Weights of a small class-conditioned image flow-matching model: width 128, soap at rate 0.0049.
Rows from expert 2 of block 6, named by matrix and row number. Rows with one number belong to one neuron. Each number is 500 + 40 x the weight over its row's rms, rounded and kept within 0 to 999. All counts start at 0. Numbers have three digits each. After the name is the row's rms in percent of the matrix's.
# up: expert up (model.blocks.6.mlp.up, 4x256x128), inputs 43-85
# down: expert down (model.blocks.6.mlp.down, 4x128x256, transposed), outputs 43-85
up.43 115:465530441513484486537517544393537571458421545467420496495456533444484465471466516525424525484456412553517562519514502490469518514
up.44 082:579562552491442481407547502463490500466410496546506490474474430508545445447522452495461497469404489512482540467485502483491458478
up.45 121:573529496494524436474505530551572421493473531506489455445503384484560449460467517512548498512447435581488562542490509542479526505
up.46 089:512532498507560561522557500511497495525488505571503497485471463503531524528517546511497461538450539497507479428558504507503504540
up.47 086:517518446501492515541531447529495494511542542567533527483493485487552524526490532519495474590461540448521473437541459520530379499
up.48 104:475381468542458478545508499509460576531496476512515499478507535458528528525502560479535381541571502563448474524480586489529507482
up.49 128:462460493455469478493556473427455453444463477508456524490503495525555475483494490510479452563511464553496498520484525430467506501
up.50 107:545569536488495490381463524485529532429480503514439555475537581487442464496505559492490524532501510483466503489500498487485577476
up.51 079:501531411489472464549577504469457499494505517492442543568532516483564489464488577495545445477450502458503489495439486523446445517
up.52 087:539522537487447533470539478474521480549509484590519437512509502510515454535527521538537482507627590527490525499510384532494561560
up.53 102:445534491538482508457482546432521484565630460542466499542498460504525484453513440524535476473449536547493521399502508571478477424
up.54 083:525519493446490496501471461522512494539493468492544507537490517511435480514538527467461488405499516438505537533487459439490586503
up.55 098:542533497530517515415467494480470512498457492413488471545559460477516455437490509486483426474425499541372528536432454478508480473
up.56 125:467534457441507451487556429492515386485467529556561527493521447443447507465512478524491572535476497473465526522512454562514481528
up.57 099:532541491522519481451489543509539516477528444507500467433514488524528527569491455550484536469615497523456471521471498528539422509
up.58 087:455486468458433522499461478519498438502539595504533532523532454485515520495498514495429498518411533498531497501483563532471578493
up.59 128:472503518522496499438467487584577381531502518571525458521528474476540504429602481483506466578541464525527474498488463521579557488
up.60 107:520433476478529513491526502572491527474530475499462535510466485562470535475514529573532535485538476493497506433453516428544536565
up.61 128:586534449522488514532519519550544514518441543497557465518472463451495496588544497545513419502442492505533541507523431470535527498
up.62 100:478496530497483549432544456438477496504475494524530554502500542541480465554499450467621448535490517479435513521474570559529525505
up.63 105:506497483480560527499517510479480588508569422547468560547517480519523532510501495501459506492489564540560554404521475432531495565
up.64 106:496424443435484491446523506498484499528538498550473498492462573510437473571498495481494495514580487451610484479519520505474450511
up.65 102:450509435450527460478534524535552566527558514476463513517530496587502520461470485504515487536469520475508519501460447453516481443
up.66 104:483507482491509467503460523585520508459515503476506524539573514497484491478518441438512549439357498542425543511419471496507449504
up.67 116:414523511560547568547476507452463534462533497473418457542559586448445547552555519496434473442504602494548526503481498490486491497
up.68 082:502469484494492508500501587473477507516611552475423565489518479515488460499465517447487477545530497523532510502559497526506532497
up.69 084:530512528540589508465413531570475584494493497468537535467454550529500551482494486526581544531526460549509505482466537517502445489
up.70 080:580433446522530495468423440493577464462505455507483495464470483504512512533504495473466481491496455539476472485464527500543513505
up.71 119:484476538530537447535500560460454511478449496547489618517542560512471600472475450452425496529511522466490468511488485472426495479
up.72 105:486524458473511503531531488449464519476513466501403513514534428470547551451487437510504499587455470561455462450546592506474465517
up.73 076:547453525488502499474540496521469546506490488467486507530478473461481514510494530463539510485549565519562450581445532480498628451
up.74 108:497521533516526423505457543525524431522445555501531484474505561498499478527465509473578506481531455519518532495503509481491467516
up.75 088:565461492508544588482484536429496506457537426459478456465549436510517492525498589473487491510465439458511533449460571503531509509
up.76 098:421470514519553516500494393464475530519526452555526573532528502461548575548438485459432449539466520486494389547525493499462505489
up.77 110:484491531549525513439510459465429493582520480496521668493482505418512528522435574499540464513496474492519482521444542482479528508
up.78 085:493498515499569491528462443496500508476520484528480510486484470514564489494489467530480433558386515500534495499426479445489474572
up.79 093:438482529514509477528502491480519482521512478530460473527454521460572515462559505536448471472596518459493527477521419495451499479
up.80 094:487478519495574506538478492451493454439401515532571431508527460525497539512514566495465543483540555484572520512519515485512461549
up.81 139:405490447459559479477586528465513467527486510525542513554506427513583491563458416497483500507471494443538497508506533567426510545
up.82 129:517526417585520544521497539465481506384441585531493500512507505525460491542484501491519467581491564547428463517478498502535463501
up.83 089:492488523555625503496468519533541533521552525467514555531547522476456542511497438526517536498586549530558463546450462484477532470
up.84 080:447516481499451456520493507487507546448521560485449530516484525484425443490550457476555518552460438557496517469471555513512473429
up.85 081:496509463582415532527570485528508432516435531514458556553500453441505488480474464465494499502536508438503504487491528547477470508
up.86 079:513483513534409509573467436442500455528550514482533505480532517485556522545518480492504540500462575560490502436506519502506488463
up.87 113:464535609506487486513505495465448477544499555538568507467504506450486489519511529513490519495481450597476516493456522504555529426
up.88 111:498465493497521536522556522468541553478516461514480444541508475477521450493529452598478482537503584517472488501501524520502510538
up.89 137:470518466541543543510504398392402542581495545497505482444515521420475482473491515508549478507529530468541490526505526489483535546
up.90 114:485434478506516517522485446434443470556452486447553530529515532442537458496503500476535484579514485543488490431458508495469445507
up.91 083:511539527509504503563506491524515496493498473517589427497457504555464534475487499579493488585486484485480525465547501480536478470
up.92 102:512523549466555482537535550493540534443540521508481485537467491502454487522506511401515476507547473549563476473448533490458556486
up.93 071:517541486490460508530583434406462438564560544529495514503477458479581510489495442480496555534449492485510515512611525563505548517
up.94 097:488475515515533482463498477516549544521517517568512534555512435525561569541558546486504363433433458570488496443407422525478459462
up.95 096:487507452408487488540458541447529500466529554480410413478543456503493419486509475554430483516484584541456462474495496499458502460
up.96 096:523548521515508510486510464474531504533457478533529458459518473436465481508504415510511467493499504491465539492533526507492547538
up.97 077:499539498519566495495517489460505495477538551492499473470532492486494532490544531527521534523461557563479484443442540502555556473
up.98 064:533433533516455447515623543524489516425456501538474449530534474512523454508584460416463526540561484573475478502478616465503474468
up.99 101:491526436545572450488506533517506549422589483553428476503537510429481441505464490496481540552506489556576444503496490480415561483
up.100 089:443485455508557478531461540468546519473394504565536417484574496557546457511469519463480498559467460527558546536553507512510532464
up.101 098:489451540515597515459397491514451517517518516491537458467459494546516502438519480571527492483568513532553498531441434511540438425
up.102 087:483498517491409503478604482430486473453492575543424498524482498487555496495494471386477456493467507477591560538515452502477482534
up.103 078:479525506530533521564518504575504498536474449495492488514448471512436503461482497532518512590601508462471481545534488459551519463
up.104 097:507447520499574448443552497498499475521555532431468534437476539441509503521472452482550536525515527560608473461531458538488564500
up.105 082:507600462527552519467436466521494463508472550465455503562501448489558507515505471489517430483444524510483522521447483530468502511
up.106 097:497461514489534505514494515511455543448535502454545464466456494506474500429510540555446482518511423404531495512442553497558528587
up.107 102:518516498530520507439558507469514513464482448461537523469562517527515525546451466479430466508543519484461474468539475503588496487
up.108 080:509539501515508413504522564459467461443447602468502545499548504462476478469466498510534436511517420497443517431554518500507443507
up.109 130:408477525497489549488522432464505477501485518514519484512532521539432449508507504557535447471492486503452503468504493533501498520
up.110 103:569483509510512517497443480496485479509457478446568479527545481487482481464527432528514540474451534499453509499436470454519439492
up.111 096:515475489496464479582481511489485474535467527590496501490494480515505513518492541525488432455446467481471491477409506542476402601
up.112 117:540487537492484435476498508517434492494492492505538550475497396606514513532479492464635482472486549536517453509441501447505553479
up.113 070:582603493531526504492512512489484491542427491582480498444456481495499497526506479466477435387464498475487584543568479527453545440
up.114 111:483506491505457454505524511465540471396507402447497490498510489467523586551554533507548508514531610490528494524521420494476535466
up.115 113:537515545502563554491524464596536490571548438490527433476567502614443465506488483508490506545515538478525479487485496481565493516
up.116 095:520533422491448490503614563491480547536558472555488538481524414463569480432463425525462514521447515444472529523456457583537522495
up.117 094:520528468517478461352462523479489539490527493522465472503508395471472465504511512473465481482477488522523539494464525444488479459
up.118 094:489559564495536513564541504511482511482533471529496529478460482486538463480439570600491535506381511492551498487531476559542403499
up.119 075:521521545515468548475440468516532485489508459541483574497489539422467512490482426406546518577523519512486471515508445518454528542
up.120 126:565492443604482514478524472552505485489383424541510555553446490470513491514509525507607522556481480463459530516456501551440432483
up.121 128:539545581549478485504464549517489564507471459566481479511503568523520613506539421488542476546472546513458538505472505483456503496
up.122 138:457513492568486471509500456485550517518473492523478537521553507521523452496485524519528502468492513535524570508484499562504527517
up.123 086:534505509509520531472528482468498519516490478448529512473516581497514505473434478454493449502417475443567499515590483458528552525
up.124 111:535484494472551491481520542478378479545472520507543494486568395473546501464518515516510484511501482478513504475474503440491478519
up.125 110:486538494507537484515491512505495536469499485471527477518522476481496463499490445507477480541450550495521512615503527510487481528
up.126 104:591471450440489509509465579517531497581542467541507426436520439455537468511428510464416525535496478565532443462500505398531515483
up.127 110:618565476509524470510411418521549478512580549523476554481527465392450520409550509518494539471524539492482503572506470482461484481
up.128 137:544505533460483472474504535507511429520442517499454517490532505504559520580510496443449532501495529394538486523417521509617478481
up.129 077:502380460523461476554617484476524479489474484435506529514503546497518520544471456572507545514530415467506446543423536481522495495
up.130 095:565545506488530492530455485487522465528549474466494487494500497503432514529497409523528563539504534494564472507573433525537491477
up.131 113:528514490458479500511498506489552510487533467548477560490507435465584428433515430522479452498507472492528456473525467539525494516
up.132 106:509510468481495495496470518477515519540410535573492486502481494462443473576489479415469470577486453460481535422496537534434447540
up.133 099:474536474497532523470439518549471495490487516519532571484514483547401518475524492584523485624407482523554501550524478496513469601
up.134 102:434512522465530426551508467495483503430524530502557558434536524527430537478544467519528471512553469478450509460540467528546519528
up.135 101:563491501492482539545499440473548547465477521447511533489545550472461499495494527469505537493406463483538500537410486480442498481
up.136 123:513454464453489471498555523449514453432482495583411493453498435510574468520466564491471611419482475555516509521485493516506516475
up.137 145:597507506561486626491439465548512581537478460589525499496502520526518413491469434480477448528501483448501417491473519498566537473
up.138 071:490481486551482550472507520500529541490503495533512483498569504529543504529462543505473491465503532472571531483551533464497431495
up.139 129:468545475399512427513502483481565469543545497570526449467500464506493520469557569532463610497518480434507532534469509489503515551
up.140 115:506506588483532462496492492426472522442501476519448479501482505488526463429534463515576464548470533563530488452524498453466484454
up.141 090:503549463434462497475520513464515479530480526501517521486524472522469482489485509553531559593484489451553509563455470560526456549
up.142 103:486454467512514483519509523493508527469498536509505585550498500525521501505435518549504459494441531484526549534503522514458534501
up.143 089:593513474548538507482570436517526509497513419495478564448546473467473484579480473468459505474477478476477411486482515487459476515
up.144 131:509523518489530369559510640537574469448490463555474502499509491516520552499492469475437450496467475488519468469503470487547505442
up.145 119:448519528441539532490487444464491334492490625539462462521521482550522495528454473480440557534471558455502510573508514531518548514
up.146 071:505507467536576521423470454529530455424484502520497430545500455447476467494447562555481540547574609532519503533486438494527558542
up.147 085:569507562512504488506462450511482485457458463498512451442430415517525485491522558488574456411505489535483473529479504489548597490
up.148 087:465498503549573456471372533468480497536541413549473541462485514507548530420465575511527506470450559480419471497482539514511502472
up.149 094:528625475487534511506465498499444477535514541491540510526454463452510542503504507484467467420479473385513522536467550505495466472
up.150 082:558505553558533564553534507553439469588499465518535466429517489464550512414552527517458514475502543567496510503448506499470463506
up.151 108:573485458554483476525514442592452435503409489553478459560562582479505536522533516489523541521450545483488471482462512404528500444
up.152 098:488549548488556520459551480536488458470514487468481509456542400528469539439475497492474463517419508467464445508520489408513497505
up.153 078:437480494488491508491526419562497477575457535596556503478527495497452455484516473588469522495440507446561544528572502508500509498
up.154 082:485541481474438546522539488514514431527503526501507500557521550536557484435574562473537528524470503516574551495437496502498516452
up.155 127:503463507506445479524515449435459428518549525505505526488491474432514543474478499456512433511492484437505444560493531529442476534
up.156 138:511517492569480420542494531490506616517463439540473479444542546495520541537567464519521533506525467517489524462453492423538473480
up.157 102:508548553489537515539431519554510557461503531517512533480488490508477487460482578574514470509483475512517513471509408538551507568
up.158 087:546454519572471530479533501498519515473525479526521499478484548477531500529502486444498537450429511518463513526445539458477475509
up.159 095:465437506484565616464462472457438437490547439513489584457501495438530548505381550485515440539482503516501489534464517522500524478
up.160 071:431526499492477529513475484468574527520499461479531508523470526493458452490524509496435552503551510512508530508502514498460557485
up.161 102:525508547454522470489541460490499474522510504563459486500527499483474487572490514528510541484535557451503469415505478541526465501
up.162 076:489532511476485566515477430468493540478430491532511534500476468532479464464520509552546494519480447500567531546484509505506481466
up.163 098:540562512515465487479572493513487472601574552570498544465480457480565518536474463540523527497462524483486457479593512566520510395
up.164 127:520469535477522516498541635469470525550478464493494495467490516585620542605409461480491442536497443500454470477440520532446501528
up.165 102:507486530570496584508475457497497513576504517583553501513509542473541474453457476450485487522577451466425501497499491498550534502
up.166 084:506498528502490519421543479437444465542463514572461515477534469505569513481480490559481533564466495525573543578461530539526496447
up.167 102:516536513498514514465440479466496501495526484552428505515507501519573491433423520453520601488587493527503507497432541487512416486
up.168 123:553501594564541563548484510440451583487498510462448490461510512525427447607456521518496480467460529449472509551436534466484462508
up.169 081:501468469446554522445540479477498505549521513448515482466477470537502508416528494556523477526456500448564555473474499491510490466
up.170 075:539473450515542504508476474511511461527534494548524477532496431535533530559531465466494489539515560576481571448525514479491506503
up.171 070:474398469457488477458543543465476541506542493502457507515485533498548478447503521486507478517518521491611493512471481523403463470
up.172 076:534506503433530490501493550446538490406505533378498511453505475547498466477525521468446492518427476502511510533455449481561448537
up.173 108:475497527510483488511519462538497484547456518510601450499583584482408496429521466472515579526489535461456492526444573425462449448
up.174 100:499496531469529550507505507509500483521530469511493531455497566476527499492493536543537458445493539537488509454446539580539490541
up.175 085:494501466458477551504435485519558483473526465528410441522546476538466473462453486553443459440482572527516455508504550549529510431
up.176 103:570491490522492478491475513469502540489567493528508440425436492476478514552545549366511549516566460549498478573480471538475523573
up.177 113:475517521550477619477494467458516521501493519498514467494570505509454503544508495470422460583440464486554517480451510493527538533
up.178 088:516460489560573503439464543501536530457478456495459488483483450496516533513476449472502471497487432541518494588369464459531498485
down.43 091:500477536523452503508521518422471508547543480474516513492518504481587509547495444483511454578549492389530558495445542490485423566
down.44 091:521525424456510493476512497478491502498523523451471456472542454526496527619526492489528492415581441509563474517443424518505487495
down.45 114:430456428495483564465521499455476408509520500497451471573503499485505579507477447507520547513504503466518569460460505500485473582
down.46 088:499396523494484512475620510483504494541473508448454497523531497483449529548505597519454552508566489524537510468489575515522509590
down.47 091:535429528522497504495468472479445502491420502469496555520456501505453478472496477499535501538536447524533528446425499490511417534
down.48 102:490522503425520496494530501491495459524512454461454564488461443512468488563477518507449581513426518568525494537518509560440512540
down.49 105:515568526543564505538541493461505436480507481500526491503533526490452486462497467459509576615449521552521463502487521495497542514
down.50 108:505498480463534501471526488471497486492484509423454466563521458480450527534487571488447459474529475444531508486522453500494568480
down.51 077:498501596514512497473552508526480514427465457513449512471487546561507462511507545445475567496527532463499481493528532493516492519
down.52 076:509553459527543509503531511494473436479504427417526545468520474519465493423468514526568534509351438497558535460491378430497512504
down.53 103:448523470529504499450427475559524506544427449476412543562486499466528489529491427442513524517506446563465510434470505464515477441
down.54 076:510469550544473481500459541513500512495494472526458496515433514579599489444494557504530509411468594433472526549470470501544557497
down.55 093:490502437479578525485455503505498515580517484559480574433475543481509531499526440512560595508493510544534515559558436526476492468
down.56 123:519526507481551562500563474463452499506550481500502541504521417398471495484541411523460506557544520555500532515447496520486450532
down.57 089:511512438453461470467515499475504503435474467477506455525488503517538481422516481510481543460393431538510475553517491519509469512
down.58 072:537458481491521504509443484523533524436470559467487482528509476497487473476511516475524535487558499508423515443495529511534564496
down.59 121:520559428480477545469482492522510488514560487484525499446543517481537510468570474519506519549488457471477430563527539528521501465
down.60 111:521537500468484495509562467558508480452497533535472516513508462599498478504510482442529543545482451594538477502517388582544514584
down.61 129:435550429474491535515552496511510493524425453505473557490522589473561531621540489542579442535518442475552540474500517481522500541
down.62 115:556508473406444454514483458486491531523548461487463506455529515512451549454514524529507511508425461471434456594523477509526457464
down.63 119:485497535532484492456554515446523523522548543537489577392574540539476461527517515438471527523514491413478578548481512610485528468
down.64 093:478665539554469521482478498560540512532470501418462518453552532481582507400500480495508519503438440527372505527500447510489468526
down.65 100:505507507556452530447570497507480470441511519544549457484475542544522504596509458476532462518473519467472544510563579535483517481
down.66 101:497517521506519522482473499538542543470430495521433570493516510498481484533480475566520451461660513545547476538515455493470514556
down.67 133:392470463555506586492540468433522492500437532490538516565512441472490582471436453515550545433492543481489508496517474500472484500
down.68 084:501490503427513479536536445479514550513486510438473477520506479449508493565536557542431536580525468513500532513388558550491488480
down.69 079:464493517490390485508453483522529505440469524488533524509533564479461499501465491491522456496505506548474408472509519434507447531
down.70 083:579539487507425495543429563483413459474464414480521498504479535517455531449474532510520572512551531505470552494507507518544505541
down.71 121:503505507540539530501491522533485503498485530518482606460423516502543427569473580510512496501492551526516446460517517496475515505
down.72 088:488554457472496521498515516501519523463500463490509513446520470476487495512526466504509509627414482540564525530416574536498449566
down.73 075:526509510487415494473550501527504503501473507477502469486428410526516521560498510559475518473531441488472486566517516489510502469
down.74 099:537489562493505424500515475448465518485492525530516502479510483494491484518512497503495554503441487573436520501531520468505488553
down.75 097:487483422508503350518480512504490461522499594519509525537457409490538488545498402531569505514538498491485511535466493458555536556
down.76 097:585510479551525498512554432510518559567539563496477569453498454488573501552485491461516492468528472478503506516507513514461518450
down.77 097:496463533496446504495484524479506526585543492516426550489521505521520501493486503560470534513558496347458541579547541526510500450
down.78 079:498513495534440521518487517520516447508516491472492513492468480512461502512504597526510585587566512504461497459617483515522488633
down.79 092:470446461513451507525520536472528519535510516466509501516498425487465514566446507473502488444449579480535497463482382496502495485
down.80 089:505525515506342475522539487530532428473503469424571471479527514516479493442458583493527468461491530500490416475516481493494502540
down.81 149:553453500457549542483530534502515561493467524478478512534528500437516543535447535474503474522545516551487431499467490523426484435
down.82 110:476513516511469494506573502454457527555583464498495546531520518495474539572490502460539458467567532555539554510564560470516406464
down.83 091:484460469469382486494460525496488503475530485499482486485485478515502495474492587480500560526548545548457518578455399507480476480
down.84 075:461539539443624467453498478536538547505501543541535534474456498428525506566486469501492505575576475560474458405554542626444467460
down.85 077:498466487512552534517572514513486561552497535526513442511453488516504479574542475511470449463457523500516511509542518593528421441
down.86 085:521566553539554533492460556481491509509472512578486533518551521507481460418430564475493522459417511495458499438437451467496556458
down.87 103:514423466488511472513500501478516505570531494518542513515529545471359480509501529521489516465507534647523514490528532462521466408
down.88 108:485488474591435497510526530425531541449488539515505464462557563405468580500508516469491481514553479473500492507513492411491486513
down.89 140:535441504556461459502506414554509519465540498538556393528498471464540484461466477497485449456593547517547523493507505487510437469
down.90 121:514518500468500526519463499471394534512483477532569551498525506451475442451489544511571481520495560546473460498455475555484479533
down.91 077:484470510485483461453518526515491504447496499515486508481522502531481504556509473414551556564554503478486542467447508492513490427
down.92 090:503474498452450514491540494486535500459520516419476486517501510509523495454498464542493511563464483502459460497589556502497548583
down.93 069:485444513484528517486519572542502479499512522434486452512508492520463498621472476514518518461593473501518483461433452544507562498
down.94 085:481486478464461540507521512516504495475507502454436530499489490479450501502497489550451554457496476518540470443568423519515433497
down.95 079:491485528464445526461507451497477508373449486537505547487504480501492485516498462445568466580524563585564476449506427538477491466
down.96 094:496484518514609520493494508485550436528526495454533520451550549506568450526490451493499562498467467498499528486515481554483496531
down.97 073:494462578483507437530533482524509544431459489565500475519509480490480480519485528517460466537539444513576546499573575485487510524
down.98 064:533600496439560528482556526496466517417497466459530469494554440486578504508441440613522492546495483510555529494494598564524394500
down.99 109:467506422495501432474511498436489478517465514430441517506459417534486452480563552497489441513499459563467550549499486523598491484
down.100 111:449453476495485523490480565480554391520525411451503452446533506570471465514532412537464548458509495467452527513406512487467541504
down.101 088:516581536500432490497391508495494469482508528509550452490532464549481507535479443447508484441442498488427500533587439500502482422
down.102 081:485479504493549509544614499455512513479550516437469511507506497521437526497497461555435541530505571478357499530506418513486470570
down.103 078:527473505499472499561504483485516456513516477511499500499478532489562524555477516494455476559446490524524494539387463466503521490
down.104 099:477504509455462500541522485567499444564469497505511532523467534454504461484482496550494536507574501552494460454435465470479538572
down.105 079:509385488474506517460478513491539490569452504474447536529494492449474510481471510506469585498515421527471466493534503493466525513
down.106 127:523532496451488483500441453480459492467515519546577445509507561405544499498509534475416482498522566560480533525524524600525576493
down.107 097:508494471486443478506548496515475477497528474547511446542483549505468521441526423521526536524490471467545536471502463496472425496
down.108 075:479450448446500442507541495536509526454486542548503453494507465527533510543498526498503560517480493494545514495458520551514404519
down.109 125:560497484471507465487509437415505451530532480497473552495489453507425539496513473572498455523481480493436514521506500516465489472
down.110 109:500453566437490481520490498449403494538455517481483519527430448455448504511480509532478451578553536464534510547526478501490497462
down.111 088:526519543459487499525586503510477549551495509449465474502495514474457478451504598496471546478535491520544457518504472472498581541
down.112 128:478496439544468558476517507554454540462483513501516534532429456590510520504501490479580414424485509489490441502501505480508515505
down.113 068:526424436477482480450528491503533496569512540437475479507488468489470495469505484478485564367463510504563482529401448478513563451
down.114 111:470493504497523439491548435548485409400481454576543480513513519532525552467453529491462504528406424525489465548467403543537573447
down.115 119:507492540503420539523531561413452524513516457500462525526434513479551500506490462449556464530529513462531546515529481467503396495
down.116 097:499475527469525456518584476520497510511447530462530473470411433475443456550499423466484499532487530464509459533493484434480523528
down.117 115:522469525521529502480530499519509449517460469385506522490517512529509454503497353491516551426501498481522530534546517455502449491
down.118 085:495464496506468508442529511463480504547556502548535508522575481460501508484522516458558461501588461525470540462479478500486416434
down.119 078:498487510549515506486445478488495478598509528479487511478527424512517524529487491539510499552515481541515502442488381517496498509
down.120 106:473502524445493496488556504550480529547525535533469537486435487503534491532492505479487488518532559450515497505512516467488413470
down.121 128:513545527513443550472530517451481511475520502450443523501478517524502448541519550494567419494469469478499538604511488499500523550
down.122 130:524486572487495502480494474510517481555514497463593508459562487486447492527486487514542466512507448495478539457481497426495485507
down.123 086:524457531559483510483491495442482481550501503558462525461508512503472516563506409505447535539522537415452521522412491511465563548
down.124 114:487481591538512475491519528507461542515443491482493476516504439468533519486509470499426497521511535445552501501549465551500531490
down.125 103:511495545476485529472493489532486513467498494508488510459495474472493511545510398506477535539549511524507443596526510539506475535
down.126 130:596530475453499517464505378492458502544467451494527512465515466508535424465562547533535487520491494543503476512492465438392480480
down.127 109:561425511422438509491410554510533526497483562471488470433537475473570556578459541451449478488427491504500423539460429564454480451
down.128 141:501531454530479552513488540614480496520509514490448456470482517465467484548488466431439494514501512511524456470452480500522536541
down.129 077:509621522458566481510571498517547507518561506569474497532460433487540488500517460513463457512469518502478489557532593547479461525
down.130 109:504488534498589487522490475422497472521465487524473535552496475491454523521477483480503443556574501465531499534447462495529499540
down.131 110:492548480537464509507487506491529476498477507436486489487527491471425481502468488543491580506556454489460497553482547469489561588
down.132 096:484433526497525498533435504534513538580521504471493522486497452524529454396521453596491556597532545457523543480498482508493438520
down.133 102:458503510433412457506441481532534540496460532513482432554459482527510509540474478456442519694551519527487546530509445505520422575
down.134 106:453535531534454490525525570450490510466473471466480462471514531521546532516462441478466523511444472391571545495468464520457514547
down.135 092:518525444476619512498540517516509512579576503547514506482469484518535500541522561517510478528642523419470527528527507519499515524
down.136 130:511531525485516478511527459454544474523456535471426447523468479452369513499520535528389445459529500510489534536520474503497543488
down.137 131:412500457473427423484533518504460495521532472553506496492526491544470570552458513521459508503468491455510485612511529490581468547
down.138 073:475430504489538473528487469507528464404497532512562419494573493473421495511508489458480510505445507456564475478482475497507459500
down.139 122:515493497546501519511516483473521482350464554515521422559512494496465472547522486461430512467528531498555498466510450531520475512
down.140 122:516496487562506505484542511549491540516472515529509423519470496468506527434534496444553460468497511537473530448528491437529533508
down.141 089:469422478452523474570515467471488492577451549515585487504430515471525470498509490490491474559494510406421500444518466545471509549
down.142 106:509469513541435532446447574495472487536479503463472569435507532537569538484455497480498521496527548456438521499537520486458436444
down.143 082:450452450535527502517509486543541495535500511514443538591371470432566478490467467492461588512557483559476495469475476491506460524
down.144 135:482498475482534602513468655528510419506428510538534495517455531480487429491502576488460527478492522443525529542471484480565485486
down.145 127:496471465519521454515486458511486384537531429509470477499502481524503449466471479472437540558534477534455521415536488523436501454
down.146 091:472462593482412482478564527489441504579476507499525564477479489542481483519481511502463443562523598461536460427572514559466477484
down.147 095:491444559458542462480501503561511457415509530551484397471477531509513539494548515533492541447497530493493479468441524505509541633
down.148 079:494550468531439518489381486489489508601494463490476568444464538470441521569530530466525502511538533474548522496503525412479469465
down.149 092:513436379530458532513461522493535547513487491450410498545505538476528572459502480533510521488516517537469492519553471457506460472
down.150 084:523423533517491499529508477454554503453506495472524515517466550460496447521463530484435530461540535433502461512542471545551494496
down.151 101:478507486500499511474517484576488463488607513514491495480503544498597483462496425562519445519466482483543475452494487558519498453
down.152 091:511424492501451512519583500562511474479475486536463504501486464585535477477522498392532485519524496531579447548429480568563487509
down.153 078:457542502507505451479543486502494440494467501425475472558469433513442472496498500499505503519482441476515463508464550448562529463
down.154 083:547518544577592574481555518514550433469573534533526556490556541507527459612495538510540469490559527518422503433586512560479542488
down.155 163:490526528469492501485572527437490499500515512512472546492531567534459539520520514525526549543479457519497516522488527581514586542
down.156 138:522530483515432556517556503533564566462513592525490452553444491488544477549558520510563457477439512471473510539511522511562493531
down.157 093:479452519517433501506464498518465453508486509480476478555411463547471518538482588403530493516535511542517545476489398453559516545
down.158 085:468597472527584491439515466541516458513486532491546499549448487474536528441506412456542404481544470547540517541555578478542438449
down.159 097:530489432491549422528451485428449479562533507512446583532528549514419547532446512529550581503473469492526476508527445494479520540
down.160 071:429453557490505485505475476540467464518536479568462496560538538494526555524466479511512462537513516482490475508451510501556498476
down.161 092:503482479535553482510585491464510424546475492437487526526503497518468480469496497386494505483510461479461516424545481455498502476
down.162 077:531501604480499523482514537498475469563579523546487462469487456567548467543505501457481557519531569470448537500536530516506459462
down.163 091:488525503459558519495523488502498513542468508494463533520522528457465533483479570448452478414589444539572470499446521523538508422
down.164 132:455469557489473503492490633487518534438510543501468518521506514568480475563419488478495457511479527561469441516458462529428484491
down.165 099:514537541541435425476526488528519514483571452489532475472489446525434576445512438545435503559454534507506495528514442495586488514
down.166 078:471557568492601492498547518508485521480449492433427490526498468519475521483497566503499466581523508487434490591506480499503505469
down.167 105:532525528461488510507503522467512514498482447486491549524534491471434519576581484518463431515424471526473554509549523513466456471
down.168 114:559508461514494578507500511505520501520530521532480499466523463437511482429537463524459524511562536483499450545525509519449497511
down.169 098:490511452572540472519513499497519487396485521558451440530484512588406569569507533454460521486521453528473507568481514424556532481
down.170 084:523524489501453513453544527502421476474486434460437591533459553492535486434509563518495535507487476540504519471536503465462490462
down.171 077:492605459479521505530509517448479505507462465522527518547451490514513507530496475411531492553534532523405528499498422469559458493
down.172 070:519472490462470527513447492445469521504490507587486479490470477519518476532501480561526527494581508512443509472527498531487436592
down.173 104:467516566423562479514478512557542517507459536482553493430480499483583481546485526546580464505521464489489528528484562508430492465
down.174 100:489442475583506502478495486483483450497499477489511549480565525485461479473479520458503529466525424454465518496580567525491534468
down.175 082:483472527443439460528469491546509469439497498494534447486562437492459490460505491455508555497516435658532510503475446550517477501
down.176 096:517512530497532461514471509507453571514428505460548522542416503481477492430489551622447407515437550493498497547490481476550507571
down.177 116:537559425528531451528546489489554450559493523473541518517580484507516497447479502498529426444487430578458486517479532472511532390
down.178 081:488568530442493484496502457533530544527499428545473488505482464467535491501535494549445571504516475537493477575654537515505477534